A small image flow-matching model, trained from scratch.
Model: 3.81M parameters, 32-pixel images, arch dit, norm layernorm, activation squared_relu, patch size [2, 2], layers 8, width 128.
Training: adamw at rate 0.0025, 11900 steps, batches of 256.
Data: trained on Sentinel-2 satellite tiles (TerraMesh), 145000 training examples.
Rows from block 5 of a small image flow-matching model, named by matrix and row number. Rows with one number belong to one neuron. Each number is 500 + 25 x the weight over its row's rms, rounded and kept within 0 to 999. All counts start at 0. Numbers have three digits each. After the name is the row's rms in percent of the matrix's.
After each neuron's rows are labels from the 100 images, of 14848 (inputs lightly noised), where the neuron reaches its highest value: "strongest on" is what is common among them. Only what is clearly more common there than usual is listed. The data: Sentinel-2 satellite tiles (TerraMesh). In brackets: how many of the 100.
# fc1: MLP up (model.blocks.5.mlp.fc1.weight, 768x128), inputs 0-127
# fc2: MLP down (model.blocks.5.mlp.fc2.weight, 128x768, transposed), outputs 0-127

fc1.350 094:497487559499501472507477516515553483506504505491526503459493484532500527511496494484484483483476537513488514528439514534440470506499560504563477489536470554530516460489505518456498500481514492520522468473468531523512499484511522493530489501486541521537497559494528495508540485483508498476497521532539517517457464477486513479533499504502521502512504502475481466458476506488488509484472
fc2.350 102:536504547491500517450446513479452475490517516519522525476490489467461535502466506486519505493566450484484502527474525542482437443483525480552476477488487487543512498494518508489501474492506491528543484472457510518513471509520514501512492507517438498490506510515492506472494514497486498519491502514517479496479475521469486504500522461456525493484492527457506521527479499545461489488509
strongest on: trees (91); water (80); main land cover: water (55)

fc1.11 080:501512526497466455473524497530516549464463511533486487531503479489509513464455466506522490476513504491539492479518530517490504547468537481501502482520526486526544525490502478496496530470481495476515486504476494536494492489501484483538518527502542497480479486523547515498544501507515504500514502487497491481509432526489460499491448518517504510514505532491513498512523442469507442463423
fc2.11 087:538473520504498526511518479499462520484468473515539504510456454532500542443504489451521501518523506495458468490486499487521478516490530526483531500504537489459522505528518507522506462477535492508493493492521503450552521500523462519523487504496507501497487522511529469486516496502474471496502489520453525473508505507487516519494551464506493507530490487503436517515483441545531529492440
strongest on: crops (74); main land cover: crops (53)

fc1.744 094:505495455533515482523556505494469458533508501513484505481497455524504524485452460533518507462477497495481489504522526505501471508510508471510494480496490537518445545510525529513488497502500523494478529506503518504476527520498543505519499481482459487445506528505485518489445495468575463525487462466510496524499481531526541519494445493460500491532494546516495508498513519504467492464493
fc2.744 089:472490475490501481540518443501494495486492486515503480448471520496537432488504501538498570482497489484460488500489500516514458511505534486499491486504488456505486510492534502485488500560494513561483478504484514508492494489488530480446434502508519518505471560524525496504500511511497513457504506558514491492515511504574502505482492488517509523480480500545498502460458517498477493497491
strongest on: snow or ice (94); main land cover: snow or ice (74)

fc1.447 083:499527504505536471513497497533483465483492514527497584510494521499506450534467495467473491485519507515471497501530509499494517487489478493467511502492498491497461502495511491530484498453451491557544505488460496445476503464512500501501516475479525507512468498522546481457516483478514555486486521477473538516535471481483504471567525489477485463503522496491506528496502559526510476520512
fc2.447 077:425523485487506465519521532503502458496534518500507420503492519467495483538506485477492484507510490471524494512490499426505509464494486515477486491500550496504515515524490484445488558489528516516520491507524492542478516538494504480523479493504509519471503505489493512484490512507492511500480493430453518517505493494453522508482508512517512499519521513478546511471472510517520577508465
strongest on: main land cover: snow or ice (34)

fc1.735 096:466472527499517497518483496518567482508526498532518498433511485456488509485515505452493471507510500471476464503457506502481484504492539547507480521459516533521498476453487524509533516500532492519509482490537508489488504522519554502563529491486530524503466478485488496488487492481528494473498489496473482495512489466500488505476505536530542517537453539479434525472484478513465482498485
fc2.735 110:487503528496529520483491473511494502516455528504522491496516445456503556504492532522541549497512513506484506494512493503481484517522478492537540508474528516477516496491530476540495456521503505514512538470523475533493506553466470483544531523479510515510509497528465491457510480504518522522501502526509507483535495473481416483491499473497489474563477485473501522511520480494506557516545
strongest on: clouds (97); trees (94); main land cover: trees (66)

fc1.393 129:523490496510463489515532532497512534537468495524473476479535470523498503486495465507503495510529488477501510451498544495489497519497508525524484511546481514516530468499483540497511513511473497545547503458528484525475506497522528481509499457505530515485504491516532503504475453451555502501459467477474524481472524433489512514496458550485515504488501548437484487500486514484467495463503
fc2.393 131:507485461519473504483453552480502502511465490462459499510473439518524500468506497511538472487519517527496467465532485523490480494514502510495517508488497547501507494492518535556514502579520499515521468497505494484469540514521480509501521501505493505506509514501524490490517506517490484532499494428463516510475495525454514499526532465487522507494475480579482519529513473529491487504449
strongest on: clouds (79)

fc1.23 093:500477478510545484489490509480516516519491478518498489494527505523510498507517482557488512451528492496523512481437490525481484459542464542502493501488490511544491424480505522501492501509472521513478504463536492474461466514496446483533510498526531490511500502494556520465526514488528468515493462528479522490525524454478538482503466521506527502490528543500502492470521489492454516509447
fc2.23 105:498445484502496474497502505520498491483575494500502502469539576494491502504509503532524491500482475500508502513540497523518508510527457507482497501543519523501506518537470470500532520490533483523468521483459437489475523496529495518493495507515520506490428483475511580509498477511497507523545499481510493510525505477532535511512484460528504514505510542497472459497484447483521491495475
strongest on: trees (93); clouds (68); main land cover: trees (57)

fc1.439 117:488532505530505433506503471484508547512458505510498468478471556496472538535496503470449514513484463471473460514443492502509505476520484493494509533457515507525472489509493469513479528502518482517478543516524497459482539493490497485491507490483535442515523497501482484460504502489533518513495511468481448473511548518473503518484474513488511511492521534456438503485473501522479519514488
fc2.439 116:530529465510506506506482480506473532510511504504459515544459480491511452531502506467513537523507496508552533501515511490481466475496539502515496506477490515504473518544475520516497533435461528469550489504528510507504559496456523509495477529477523501501513520501467506484513486464506499517486469520484517482495523519475485485473481495502479479517516514388534510486482507499504531493472
strongest on: clouds (76)

fc1.758 109:510499514484537492507510492527525472507496490495480475451498499529475497521497515511511435479435504505566538460521470461484486485458514525538489497494482531517484488509449517514530507458480502534474491475512554513496504496484562504479505517474496501516501470538484484514512509497497486495495481522513519504427493469476533568503481505520516503544499509525488514508463515537488468512508
fc2.758 115:527529493502519493470474495515553503485482483527503485477533482480476481451497493483535508534527494513544493509503489487458487528548498482522509462497502503491503511486536507470492423517460481523494485502498458491506540436525509511530491497501463531497504451498551494513524546504510510493478518525484503507515505493531488477513502489424490518498534483496432502447518491475478514493518
strongest on: trees (92); crops (86); built area (74); main land cover: crops (65)

fc1.652 109:500501532508542520472503491511508514480470526523470434506523485513487526426488516557528488499516511512503504533487508430542474530511471533502511495511476511514505497522445524539506440488526502487479502482493493512459497493503523486488475521507507528488475520441496548501527502512511495514511491487505519448457486519499507465475491530482493451507481511491513518504536448511488542496508
fc2.652 110:473466531491490486510493490441526488514542485496518464520515506418496496450504517456492523551482517478519514496483481521488519515501501495513510485494547469516485477505498502522503466512472492498533463463492476528468543487503512448528501501507537424491534496488504501527489517504515504488497488460474479505489465503520522546508495526454536526495446539493521513526471493520511503499474
strongest on: bare ground (49)

fc1.629 100:483473512466493507448499472510476523480497504528520462528497530525485473510521483483465558482477494458477485534480511524493513549514498509533515506475489493516520490515530488493478477470500502552498535507505506498509532488494475500462547520537475526507499545528475525500504524512478477543458509519479481498510499494476507498544495509470499462434518515493508562536504482521487442547529
fc2.629 088:521476525496503539487499528433516510498505535466537498540469518538500479543513509555488483494555484530474514515531503511505508500499502495514499479533503455455490499505495473505511494494512491494497499492482507534511486474510482495484486511474522534488565484537485513521495474506509488493481501471471477486498407502511492497469489502510504474494432535502540556523535525492524546504498
strongest on: clouds (68); main land cover: trees (46)

fc1.230 088:478484568521490479503479474526503487495502503533520481508479509555493475487503476503512483470490496501551468547512483502521479541449470478498508511522474526491482508527486470517498467475501495476454524542501486479488481485478449483522531525502499489509468511461542504486543500526500450542463502493471491509513456511515486516523495501553526493452504520517486519486518551499497449544508
fc2.230 093:479543530505495505508518480532517491518501484500526512504515482492490509513514521469543519484497474475453445528478499487466508538487513499486516490515479510442473493505489512472521536428562479470483492474484508498502539499536403503516514497496570456510518522511478525471502478511508503500513499507464508516520494498514478493477480519484505507464512482492499516524515574506526517505509
strongest on: crops (86); main land cover: crops (66)

fc1.172 123:498496538520503511530448529502554522501506511507530486481518509500515526493516514477464498491494474452483483515461500531469472526539487540496474513524459539525514397529520535496517488488514492524529549489528547493484516499481497483532509465485529515514471476501497505491535474472515510464492501497493516495494470500461483512477512531494510469481514498468447507474484486537466481483476
fc2.172 122:502511528483515486437533497486481537507520484490492473472513519474504536504497503511472443485509521477521502493481500515511550526493499500492510516528551537482514511486486504483510513493512506547505559525519477514468528493454487475527554494491536520490492488501426535503508498491510517566533513506523496493458471509503478525511452475499489512483484542516547510529508461494503561485495
strongest on: clouds (99); trees (90); main land cover: trees (57)

fc1.396 084:480492524490535487447507449535497498482480515544514455529503483512497496497489478469467531481489514477480474516453494514496502530513491519552514492472483520565501504520505470530475468434489499579471523506520518476488496512485479501515469504521473508512468467532494492510518490509497472526470501494476521493510448518500500473564472489538516511455482508492500524518480502478496541510474
fc2.396 087:492510545524538515484526463506539546515470514474482497515484486525477477497480524501519446453489500483521502517540481548556526511478543508490495478511516497503491491533485506426471475541506481521497523478532472502469503485489537527469511499461503508491522446513474476491495497510512502466504498472513493506497496480550510466552475501534485511529508503536523504508531561477507474491480
strongest on: clouds (54); main land cover: clouds (29)

fc1.83 115:473472536519458493507472494488437489498504500536527524532505495502521525492475503522504475519529496487486487556520512524530481504514439485477507490510483492492469505532457494517501469548465523535465519490495436498487496494513452496502501487540475477470474511489502495505507524534527442536467464462486473514487480539509478465496486507532485513496491515544560497474539505490477523503501
fc2.83 113:518538515483498499477503507513527505513506450476457438510476485545509468521498502532505515517431481519596524494442499547501477523512464510454492521511498499520489503495506512546507455491480504511518505535519475505508503486491423503497537504497482525507506477494532507520493489500503490509497507489474484504522492498541500466484486485446510493521510480502465503460491553504476504498515
strongest on: bare ground (63); main land cover: rangeland (54); main land cover: bare ground (29)

fc1.105 095:513523509518495519549530522463481504513528512534519532481523522516492573512484515485449506493521483489506507506471506482502516448527476501490480488493476506483472489461483499486514517481487474530506465536494519457500496451471487497529474479500545557501520476509484504468499522480537483466533499459505552482484514493508512512478482511450532488440498502519509471513439478451483511483502
fc2.105 083:508506485502491506519460527511487467485506482486513438488513484482492468507539456450489530492496509527465494533511499490511456460510502500468516518523482518480511498457487478496516510482484518494514471507453503535499492457505503499576558485495419484543532468498478504482493538489489513549462506501480488500509481516466513522521502519508533533483485478481500503514502509517560514493454
strongest on: bare ground (59)

fc1.723 086:496486508456528500509470527481485483477531545513460459498502492498515518468490482500526462486516488516457541495500488471468490504487502517525511512540555540515470480512448499443525499469479505485480486488495504498452474472485493509521463522499506487507528517494574490509533498526478514480504518501494540496413525494522497510481509511524530481516523519524497492493498522521496444522552
fc2.723 086:529441512500467487505505489517519519493507482523522531530492503491497483468498498476504546497459498453525512483520494527513512473449489537524517497516508556530510515482472513499489514516547537481488527473528527523457545456513503497517485490491496419489524471484560486551508484525504494523493510483524483517471522498536519442508488509483524481527543496530471472495492496483473484496496
strongest on: trees (92); crops (75); main land cover: crops (55)

fc1.712 108:510458462531509490508533507470486528526504518511469467477493521508508512502519471505458506524466470458484513512501532503498474486502519499511473508482489510536506526485508503516500507544508514476552527506548504505492537507510516495495519471513471495480531532490496492463452457436554491559475499475509524521520554502465505513505467523470504514490507524426450498486492510521454479483484
fc2.712 124:525534489484434486519510551511501537505484508542501548526486513503542477504497505490524535515484497534529537483528495521510449446518515508503506514461537531547513500497461501554466522451443494494535481477519514491468536525501487529494453505486480486491510521467489482475506504490494502525507486478516507506500541497476490492481482458525491479499501507444534473461507492498494479502464
strongest on: clouds (56); snow or ice (44)

fc1.719 096:521512478431510485514503515513543471482520538514485526469497486502498483501490493501536515497472505512497543505473523475494504489466535509492453496492547528540479543495494491478552527485502493466486499490490480515517446479514543481501491556478498546520489518483573505507495528500497512519487525535509493514456460522492521468475474516514538491505502514546460475495445487472488468516507
fc2.719 105:497496506500446501468481512496474501506501500521584487471516496519501543565499528501521506533501517452512532457489495500522509477510511525503507530523487514533495501535528512514488516521519512398497525479541525535502547515523498510517466501519498515495503537486532477490498468522499511475516500482510509491501502500489525494506504520559480552485493478530455508519517474472518540489527
strongest on: crops (92); main land cover: crops (79); built area (65)

fc1.367 090:476493512493519487500547468493478546466507516504539490465539522465544505486527511506505474516543536493497485530515498539497482510517488538541488534495550532508499508495476484466463485496483491476489471529522485493519475445486502497511483531468452520484495506498548501462494514495509462523508497548530469494489519512503494499498462504494562524447522511552488491479480526518485445532503
fc2.367 094:507496520496476486480488479509508539489494513516554489483475538550472500500499531474493532505497504499492500487477496560508547517513469517521489486546525554492480508501469492528470544446505530503439519498485488525500528442467499530498534490479506482532505503487480482469482499483501447482507493527560479482490509502507480498518502549497493510442509506513507487500510436462525465505514
strongest on: trees (88); crops (86); built area (74); main land cover: crops (64)

fc1.364 109:513514497512492507510520510467516500492450522504489500526541503510492499484484461520514507438561496440531491473467543542489462513509521534507495486496502558535501467480524529507515505485503504484530457511469496499495514503537511463533485481507515524510488451459524567508514519491541526479527479493526505501511508500451514484484494523515491430502523505497509475460501486477479520485463
fc2.364 100:513482520501507475469509470480475467493571470500502511494574520443496516569507505494484484495471492487513493504501492482453490499503528460521504475512548576490491504526474481482501521513501497486478554469492482502462480472506534445534516491507545489488519463520517536507482515502507516532553481473533481498486480505516489475501462466486501506506501533499501481519476502468493493491513
strongest on: snow or ice (44); main land cover: trees (40)