config.yaml
model: "image flow-matching model"
dataset: "Sentinel-2 satellite tiles (TerraMesh)"
train_examples: 145000
image_size: 32
horizontal_flip: true
conditioning: "none"
arch: "dit"
objective: "flow_matching"
cond_dim: 256
logit_normal_time: true
norm: "layernorm"
hidden_act: "squared_relu"
mlp_ratio: 6
head_dim: 64
fused_qkv: true
qk_norm: false
inner_norm: false
patch_size: [2, 2]
layers: 8
width: 128
positions: "learned"
optimizer: "adamw"
learning_rate: 0.0025
beta1: 0.85
beta2: 0.99
eps: 1e-08
max_steps: 11900
batch_size: 256
epochs: 21.0
lr_schedule: "linear"
final_lr_fraction: 0
warmup_steps: 590
weight_decay: 0.05
Rows from block 5 of a small image flow-matching model, named by matrix and row number. Rows with one number belong to one neuron. Each number is 128 + 24 x the weight over its row's rms, rounded and kept within 0 to 255. All counts start at 0. Numbers have three digits each.
After each neuron's rows are labels from the 100 images, of 14848 (inputs lightly noised), where the neuron reaches its highest value: "top examples" is what is common among them. Only what is clearly more common there than usual is listed. The data: Sentinel-2 satellite tiles (TerraMesh).
# fc1: MLP up (model.blocks.5.mlp.fc1.weight, 768x128), inputs 0-127
# fc2: MLP down (model.blocks.5.mlp.fc2.weight, 128x768, transposed), outputs 0-127

fc1.233:196122154155131099148153110125130086123095135123117107137113112116123094153126125116143169109152091100129133127111151147143111125099096104125133123164133124175117141136111150139126096150136125141142115113131138131110127106137117114178126159125162124089096107167165181130135087150176119126131090154166115045127127173142123157111110133115142109160112172130107109145130130111127069117107
fc2.233:103095160109180167135110109124138106142118141126153141128120122125143109140114129108111108110129129167077105147156130174130113118106108127104129139095129093112131150080142120132154160172119115158153110129088130136154139094157064140109127143122073150144174121176140104075123115128128114160102115119200152117119105125122135112119166116115094138137103111139120149122145125133143154103070
top examples: crops; main land cover: crops; built area

fc1.70:131150137125139158112131111131147151131127125146140137129111138147138132125147118156139114092108118096134141131162104138134112135143099188142135126137167171110142171100125087131110124162142135171092105125143112169098106104136122080124154186116087101152162136125053146148135129141133079125135140172156154094067166168139131155142126144133111138165094128144120100129121154146107109157117
fc2.70:121137087097135068166131149105117143134105130129114114134117103117090145103142119139109106120195117098173128103170112149108110133124162115120110143120152157133122121186101108129122176110096131088071102116155160154095152152146168088127131111116126124112133161148146150130127156119135102093096136134081130154156149132103124111107091148081142145094124151129151124174136116118119126122145
top examples: water; flooded vegetation

fc1.160:139131161112134141133142140130143094135126163180103107169120107092120155111102112099143133136138126123145134099153141052112119099112173140126108130148139122091121165124127137197146078156146136139136092116093138131118161106102174114129135155104131144123118080117188101116105116127128138103126127099118121113138103115149115128104124158079119120110200141122130122166094128117111103120150
fc2.160:088131089131145155157095144106118121099156098128098104137117113159129127097112110141137100117132173145114141130103134056149084121143170093133129148136116055105143148130141126144136132130042111173137110157120124114139152162103156117150112147134100155153122140119108146164123147112097105156136096140129125140123115128047129145133146107121122125162102097111130123139120153110129108129129
top examples: water; main land cover: water

fc1.183:101091143132132125128094096176143153123140129140161108121149141114136184143122127149109187160123153106100122141093123169132115154111073146154139135097141146154109103174105106122130097103147141098107134110132085135100131083149131111125109102149120115128092139119214143131164166146139136139072112131100111149118144124147104116125121137177131117132119126149119132128113143152123081153155
fc2.183:153123084146125117145130124136093161125137175122153187121103136120121158180133110082129178161146112131084137136156130131107177137122129151141123111090096125155119127116088119147110168104095127084140121132143127121142151167113144131099113117131166101120118117104088119131126100118141110133147109109166118120096176123107138108059122159118159119117147125128136104128088177161137148135090
top examples: trees; crops; main land cover: crops

fc1.655:128100159137136134100100114123126154113118113136091150132137157132128145119131134144098142156139076086051121159167130115163152145167097124081140138110122113099133113117123132176096090174134120208125117097113128110129132099136105113127128095213120129125128089127115117103131129142134151137095141106092121136112119112129094131096128139159146131151137137114072139123122121112115103144137
fc2.655:125119124111123133107122140121111114109133148186126155068093121124116094151124166146132144138173115096076142126125153186163094071118144140139138142117117141166125114120123120125113169151158130167122129158100143145121062136132174132122144127144126130147118133146121138090131130114125105147125112147146132099069137143140139109176143108110129128176135105150168134121135147168114060137139
top examples: trees; water; flooded vegetation

fc1.648:142122129119157155158159140103133170131082169168096108134188100131104139103096079096137178110138142102174154143115145132119142099155124130140147142111162128129128129135103144145125097099087145157149147087110122125107119147149157101124110107129152148099104144147111126153108090106166128111132119144078131131098137141138143119116078154143157102103099132109144111140078142098121124099174
fc2.648:087149113137170140140130161139143155137107095104067123151085093110140149081144129140143127115148127144088104150160125139113141143180128153122135117135116175135151137121150120143136160090150141146087115108149128104099158152069148151119131134127103131127120175116145109102128156129125085180076118098082104133129136147118151154138162128101144121135106081153103146142150142127114110136165
top examples: snow or ice; clouds; main land cover: snow or ice

fc1.188:134163109140116151159134087138123098151141197150132124109071165097124120119142143107147149119135141124130149130138108125117093128112144154112073114139133118157078146090135129101179097119096175141100112127169137151121171076131119130159106186104141120142107152136149113126113139145166083142095116151128133091079148129163118139115116143135112113137094140133110121127139105126092129144159
fc2.188:140082119135066171144146087124143099128103088125159114123172136121130139081137109122165120138114118114150149124121093138133138104124169109110092126147105184179104123107144131170144107098160068100123139129110118124121135080117105115151139129127110068114136141115103122134114154130125080143130135113140131125105097124169102131163095130145121159144093121175103131133137110139124118140174
top examples: snow or ice; main land cover: snow or ice

fc1.18:126099157130125127122098127107168125103137154158171146105135131155127143114167123084081138116124113113117088166082139146096143160131118176123128101123140150148152087150125140175142103117139105162163111110146135131126140125187145126158143133132157141144103152146150139130161147119125147065123161165129124106141130115093092181092144159127151131075159136125099126111110130112101126151095
fc2.18:070148160126091122124129123129114141141146112153105064102157116087115085107125137112142124126076126115085116116133114144083154169138167108113116134155144156083137119152136162117137125156130097141105152090125131120140128078128118135147095117106165155131135180115188116120116142135109116176134142136128114137128113131129134161174143095132168132086138120138112118159133115100097126131076
top examples: trees; clouds; main land cover: trees

fc1.621:100140162128153125145125068126124097135150137127086097106172117141142170136116108167145110111133128153122100134109143146120091143117104107179119150143122190118100128111099140114066109112120147111124103099132156142093122113133115141161138107137139102128109121161187159128128143131142146100130121142140125138078095141123145143122134138121189169137116149164107075080123144141121080141128
fc2.621:153107162128158133111109156105096142135110105129153157154154142084136135151122135114150134138135091163165151121184123154104137078088120146141121123159121172160128136138089138149153182115113132155133102136137118089087114123126110142146093116125140086144139094094128138118116108127124115143131131111134131141106125148085136072124107078059096098118125160114117102140139140134088084123103
top examples: trees; crops; built area; main land cover: crops

fc1.316:131117118096132137125112131133125084131149168195164124084107122149108167110153110097116105156148114129131110101110183138118101144108177130149081127157110131155144123119128123127130173125079131137185153133151142081164144126095125135146138129089138124151161150112140084146138125130132140143106169122094145122101112145129087119100153157119108105087124162121138134113125136104109164161086
fc2.316:059117124135129143104155103130106135139112130135119118107153139097111121132138150082125182120150110129079080086114132137139149138124147117123118162100121124100140109138181115106135152098147145099139159104168139140139087132122114109139143131154165176149156160109083147154125133104143154194126138120119134127132117123132139126152103162129108130066129111127158133119145176152161090148086
top examples: clouds; snow or ice; main land cover: trees

fc1.247:129128132138170134156154147105135142102113162150126153138176162104144151146109149088119135147151165039157134108101139159132121140145128175135120127094112153159122134140129091114140146141099107129137109151120099103083146145153164094111148118121155165134103121073121153115141127125149130139154164082119104158091132129109136088103083152155136100119099116123108138143125157105112088133134
fc2.247:174150139118162141180125157102115147135109101113125126168121136135126115157129140152084139110128148142145116117139137151134108066159092094094136156144073115161147139148121154176133137141086150135130103152077131131126122125076115120100092134120116165119154103144124118130126120103138129144069110149147150140148095135121142163120176143125113139138087107136115157150143097124194106127101
top examples: snow or ice; main land cover: snow or ice

fc1.432:143166135083129143140130146126138131098104128194095106172149101158119120130091107144142114107150154157131157118165172077116120109106137134114060173137139133170146144129139098138107112100102113070141119134090120138105121151133124143099118101084123146142120161116160091113149108120119127171115167121088114184134139156156124168121122125123143113145131138133135120114120174113123114131116
fc2.432:067097137145149133110137145135075143140097094124122106164155126108116110086124116136112149078121171094080142108044134076155147114137112150088102127112119141113153123163108111094120168119163117073101124076119111100098115147139121093134136122141146124122120155100168141121132134132112118121118135129104160146130120125130122148110109136100124120154143127132098119141130177145157137136095
top examples: crops; main land cover: crops; built area

fc1.642:122115156086136128098139109124182128103113132134171124138121127091130112150174102133123164087136100128140149094113120147158113108114099160174135125146124160134157150141117118134111119143113080129131095105135144128131114117134130144147162166128095119128123132155162169127112118077109092142131130151150147071103178134131107133144133158108163105129137174097068110102131135170096106176142
fc2.642:170155129138156155108114100119111118111107118135125160134124083172122106124132152103168134092117152130106186122154131084138112105128123095179113118091140080096132107117125144150152170143118130121156111096168160125163165142099093115103096133118140154141114129141111107114135105121128099089132108140126155124134115134096111149086078147181140092109157093093150165142133115105157135124125
top examples: crops; built area; main land cover: crops

fc1.431:122178126107151145112156133132148142113169161133147151089117197162125156127125155115076111126112167100147136122129131129129101116140122173129122127135104139126092134162138116083154124097099119167126118158144067081156126109082137139137146124148127114138125111106152109171138123125153092111134149132098157087159138115091148120134119179110142147092093123139141147137128114147100123186116
fc2.431:113128122173097096194120128146153128103119098127107132107110115075121088134115142188102154084113128103105113119116141163142150076183128095118149127150117146133127132097168121149104145089123106132135107127107157108143173171100152142150151147134102121159128173099132110129120149126132113139099101136112150128132134141055125134163144144132136133124150093142134142096110087125108106123117
top examples: clouds; main land cover: trees

fc1.607:131130153126125137153111116090140150112184141145187115120159154144136150113116123122116182122140173127111129202124129143104083151133104119101123133109168173142111119087136132107159122100131141095131107120125119138123105130137147124164131139133137156114125105118199130123140172139152114123130120140115139139060149126146128162114106141151170140125117153163133126077104119089112085159106
fc2.607:134111181138128129106133117115079159121129141165119153105122114093122141126126105086107140142141165159152168103156148126109167128089161116130089092083105149102129131135111098118123159109057122153164166087152155140106152146137118128160096139119188129107141112142139094107117102123112106100139119125143128113109153115098099117123090103092126116122164133091129112108131140124106073138122
top examples: trees; built area; crops; main land cover: trees

fc1.595:165107135122159154148095141112135143109120123143124100168140134136140205152147108099121125140150141142132176128145109122095084133113143148073132146164151171101134150139099141106135180157131108134117119134111124140123109120148176129134106133114121166162164173177145127110137177136119127101130140151128177116081156153080136146180129127113151130078127138140140121106131117138122112156128
fc2.595:121112125119122130163138143156092150130149106111163157232124181121133131096133114083112164138166163110115139121062131138115125123148137124127150114123113123124138150130145135100112125076120148113129115138093192134145166118134178121143119117133142119149129106177159129116125117133128110143131121130139063133149138125091147168126118120095150099108115167115149123128115142157101099127143
top examples: trees; main land cover: trees

fc1.538:146094105096112164095135175162103143131164153115124122153128146115119113165146121124146160130121133111086119094104165100124118111112114135130109158163110122145147119100079137141100094119100101127143125126167126147135111144175179108148151120156143136163082172112114074130127124135156112144162133129130155143132164133133085141112135159135181091128138113125140093129064170149112124144128
fc2.538:127104134100123129075113107103128132122092170112164121121132103082095097130127094137101069122166116138072106162161142101114153093123089112091123106154092148128142147117136145079160096119084115126091141124132168174127193109141099126145158130120142146126163125121099112098133148112123109127148134150126120126164114110165139113121145124091128152120114115131123133118119181125111147101118
top examples: crops; built area; main land cover: crops

fc1.252:098134108126131093163120135175117097143171122146144155102093199151134148183120152123094100106155122137098138146136119150107116095111126109101066142112109094112070133141145120082107174147136135134138134141156123127142111140108124156156162118102118113163128141123124082141115174126145145125073141109143126138106126131157156154175140147129150151114115106122112145129084124156116134146148
fc2.252:201149149106135145121116127061133136122085167148115135144110106188128120128120131171149103087138133201088120136134120101113143169129120124107108124104123085107138118089149140078125116090169117176130122133131160119174154150121143164114143130116106142123139140103141100127117112125125087107097122126147135113152112130101137149108150119101123112116081106123108165113134156136137146115118
top examples: snow or ice; main land cover: snow or ice

fc1.440:126119187150140119154159093136128105114142171169094125140129116099123140107096124132158081112177143111160114127124122095124129114129107127121122093138154128121106151129052105144146120094124133192089112140141070131099088139134130121123133128122139124107090081136174143161125122145136116134119090146125119141124061168148135134129091147156140131099108134146135135141081133098126118129113
fc2.440:141111179143129150120144095139138117117149130120136122137119109155125159087128104143117104120096124131130086152113118132112135111150120134101128134134116109123134127117107128084147133200147123135097128140110179156140113112113053136077124119113030124136120159113121124162144136132114120201122120123154138126168133122127149119081135136156140149089126111140104129125097100151159159139090
top examples: crops; main land cover: crops

fc1.91:138154097145139100124133101163135143123138115161140121109132128119125148108157131090108104135180155125157163068115121116121097107092096149103139141122167149141127094145065144106128090089098104188136121110171151140102121106152159132178130129129156135142097121158139141140139115110141101150074134125086126139128113076139133148158124134158154120144086135108121177116110114152106139140129
fc2.91:105089130109168108156128129114143138135102170132062102126100099123133128168144124146146169118142163136106134102146145105087095138117153145142130108107108148101126114146168124081112146140115129183129183091220117156107124119116176113165141125148113112124146119156127098102126135109132151138081133151139134120154132135148146140104163144136167121123117085118155130155136125125123158133133
top examples: clouds; main land cover: clouds

fc1.61:149116122091145131129127166163125127124154151102077114161144131133147083122127077156163138144147138077103187072144135088128118130116142133127119157163148121093097159105138133128126183091143143110140133114119130119094091129122158101103160142111112082163146147108128155123106110123148140098123163140124088138116119151145104173112142144139131126161158134113123127147115152195121103131112
fc2.61:140128132123119121127140132144112129116106182094127118110155128092110207115133153157106132135119106128123122136107123140112135204105123134094122144161133151149118130124159139180120149089153114131134129055115145144146134126131114119150138138126130095123124128118137157092114111120148115140134121119104165112138103120234121123146127178133139149072105125112118127139125113120178144142092
top examples: crops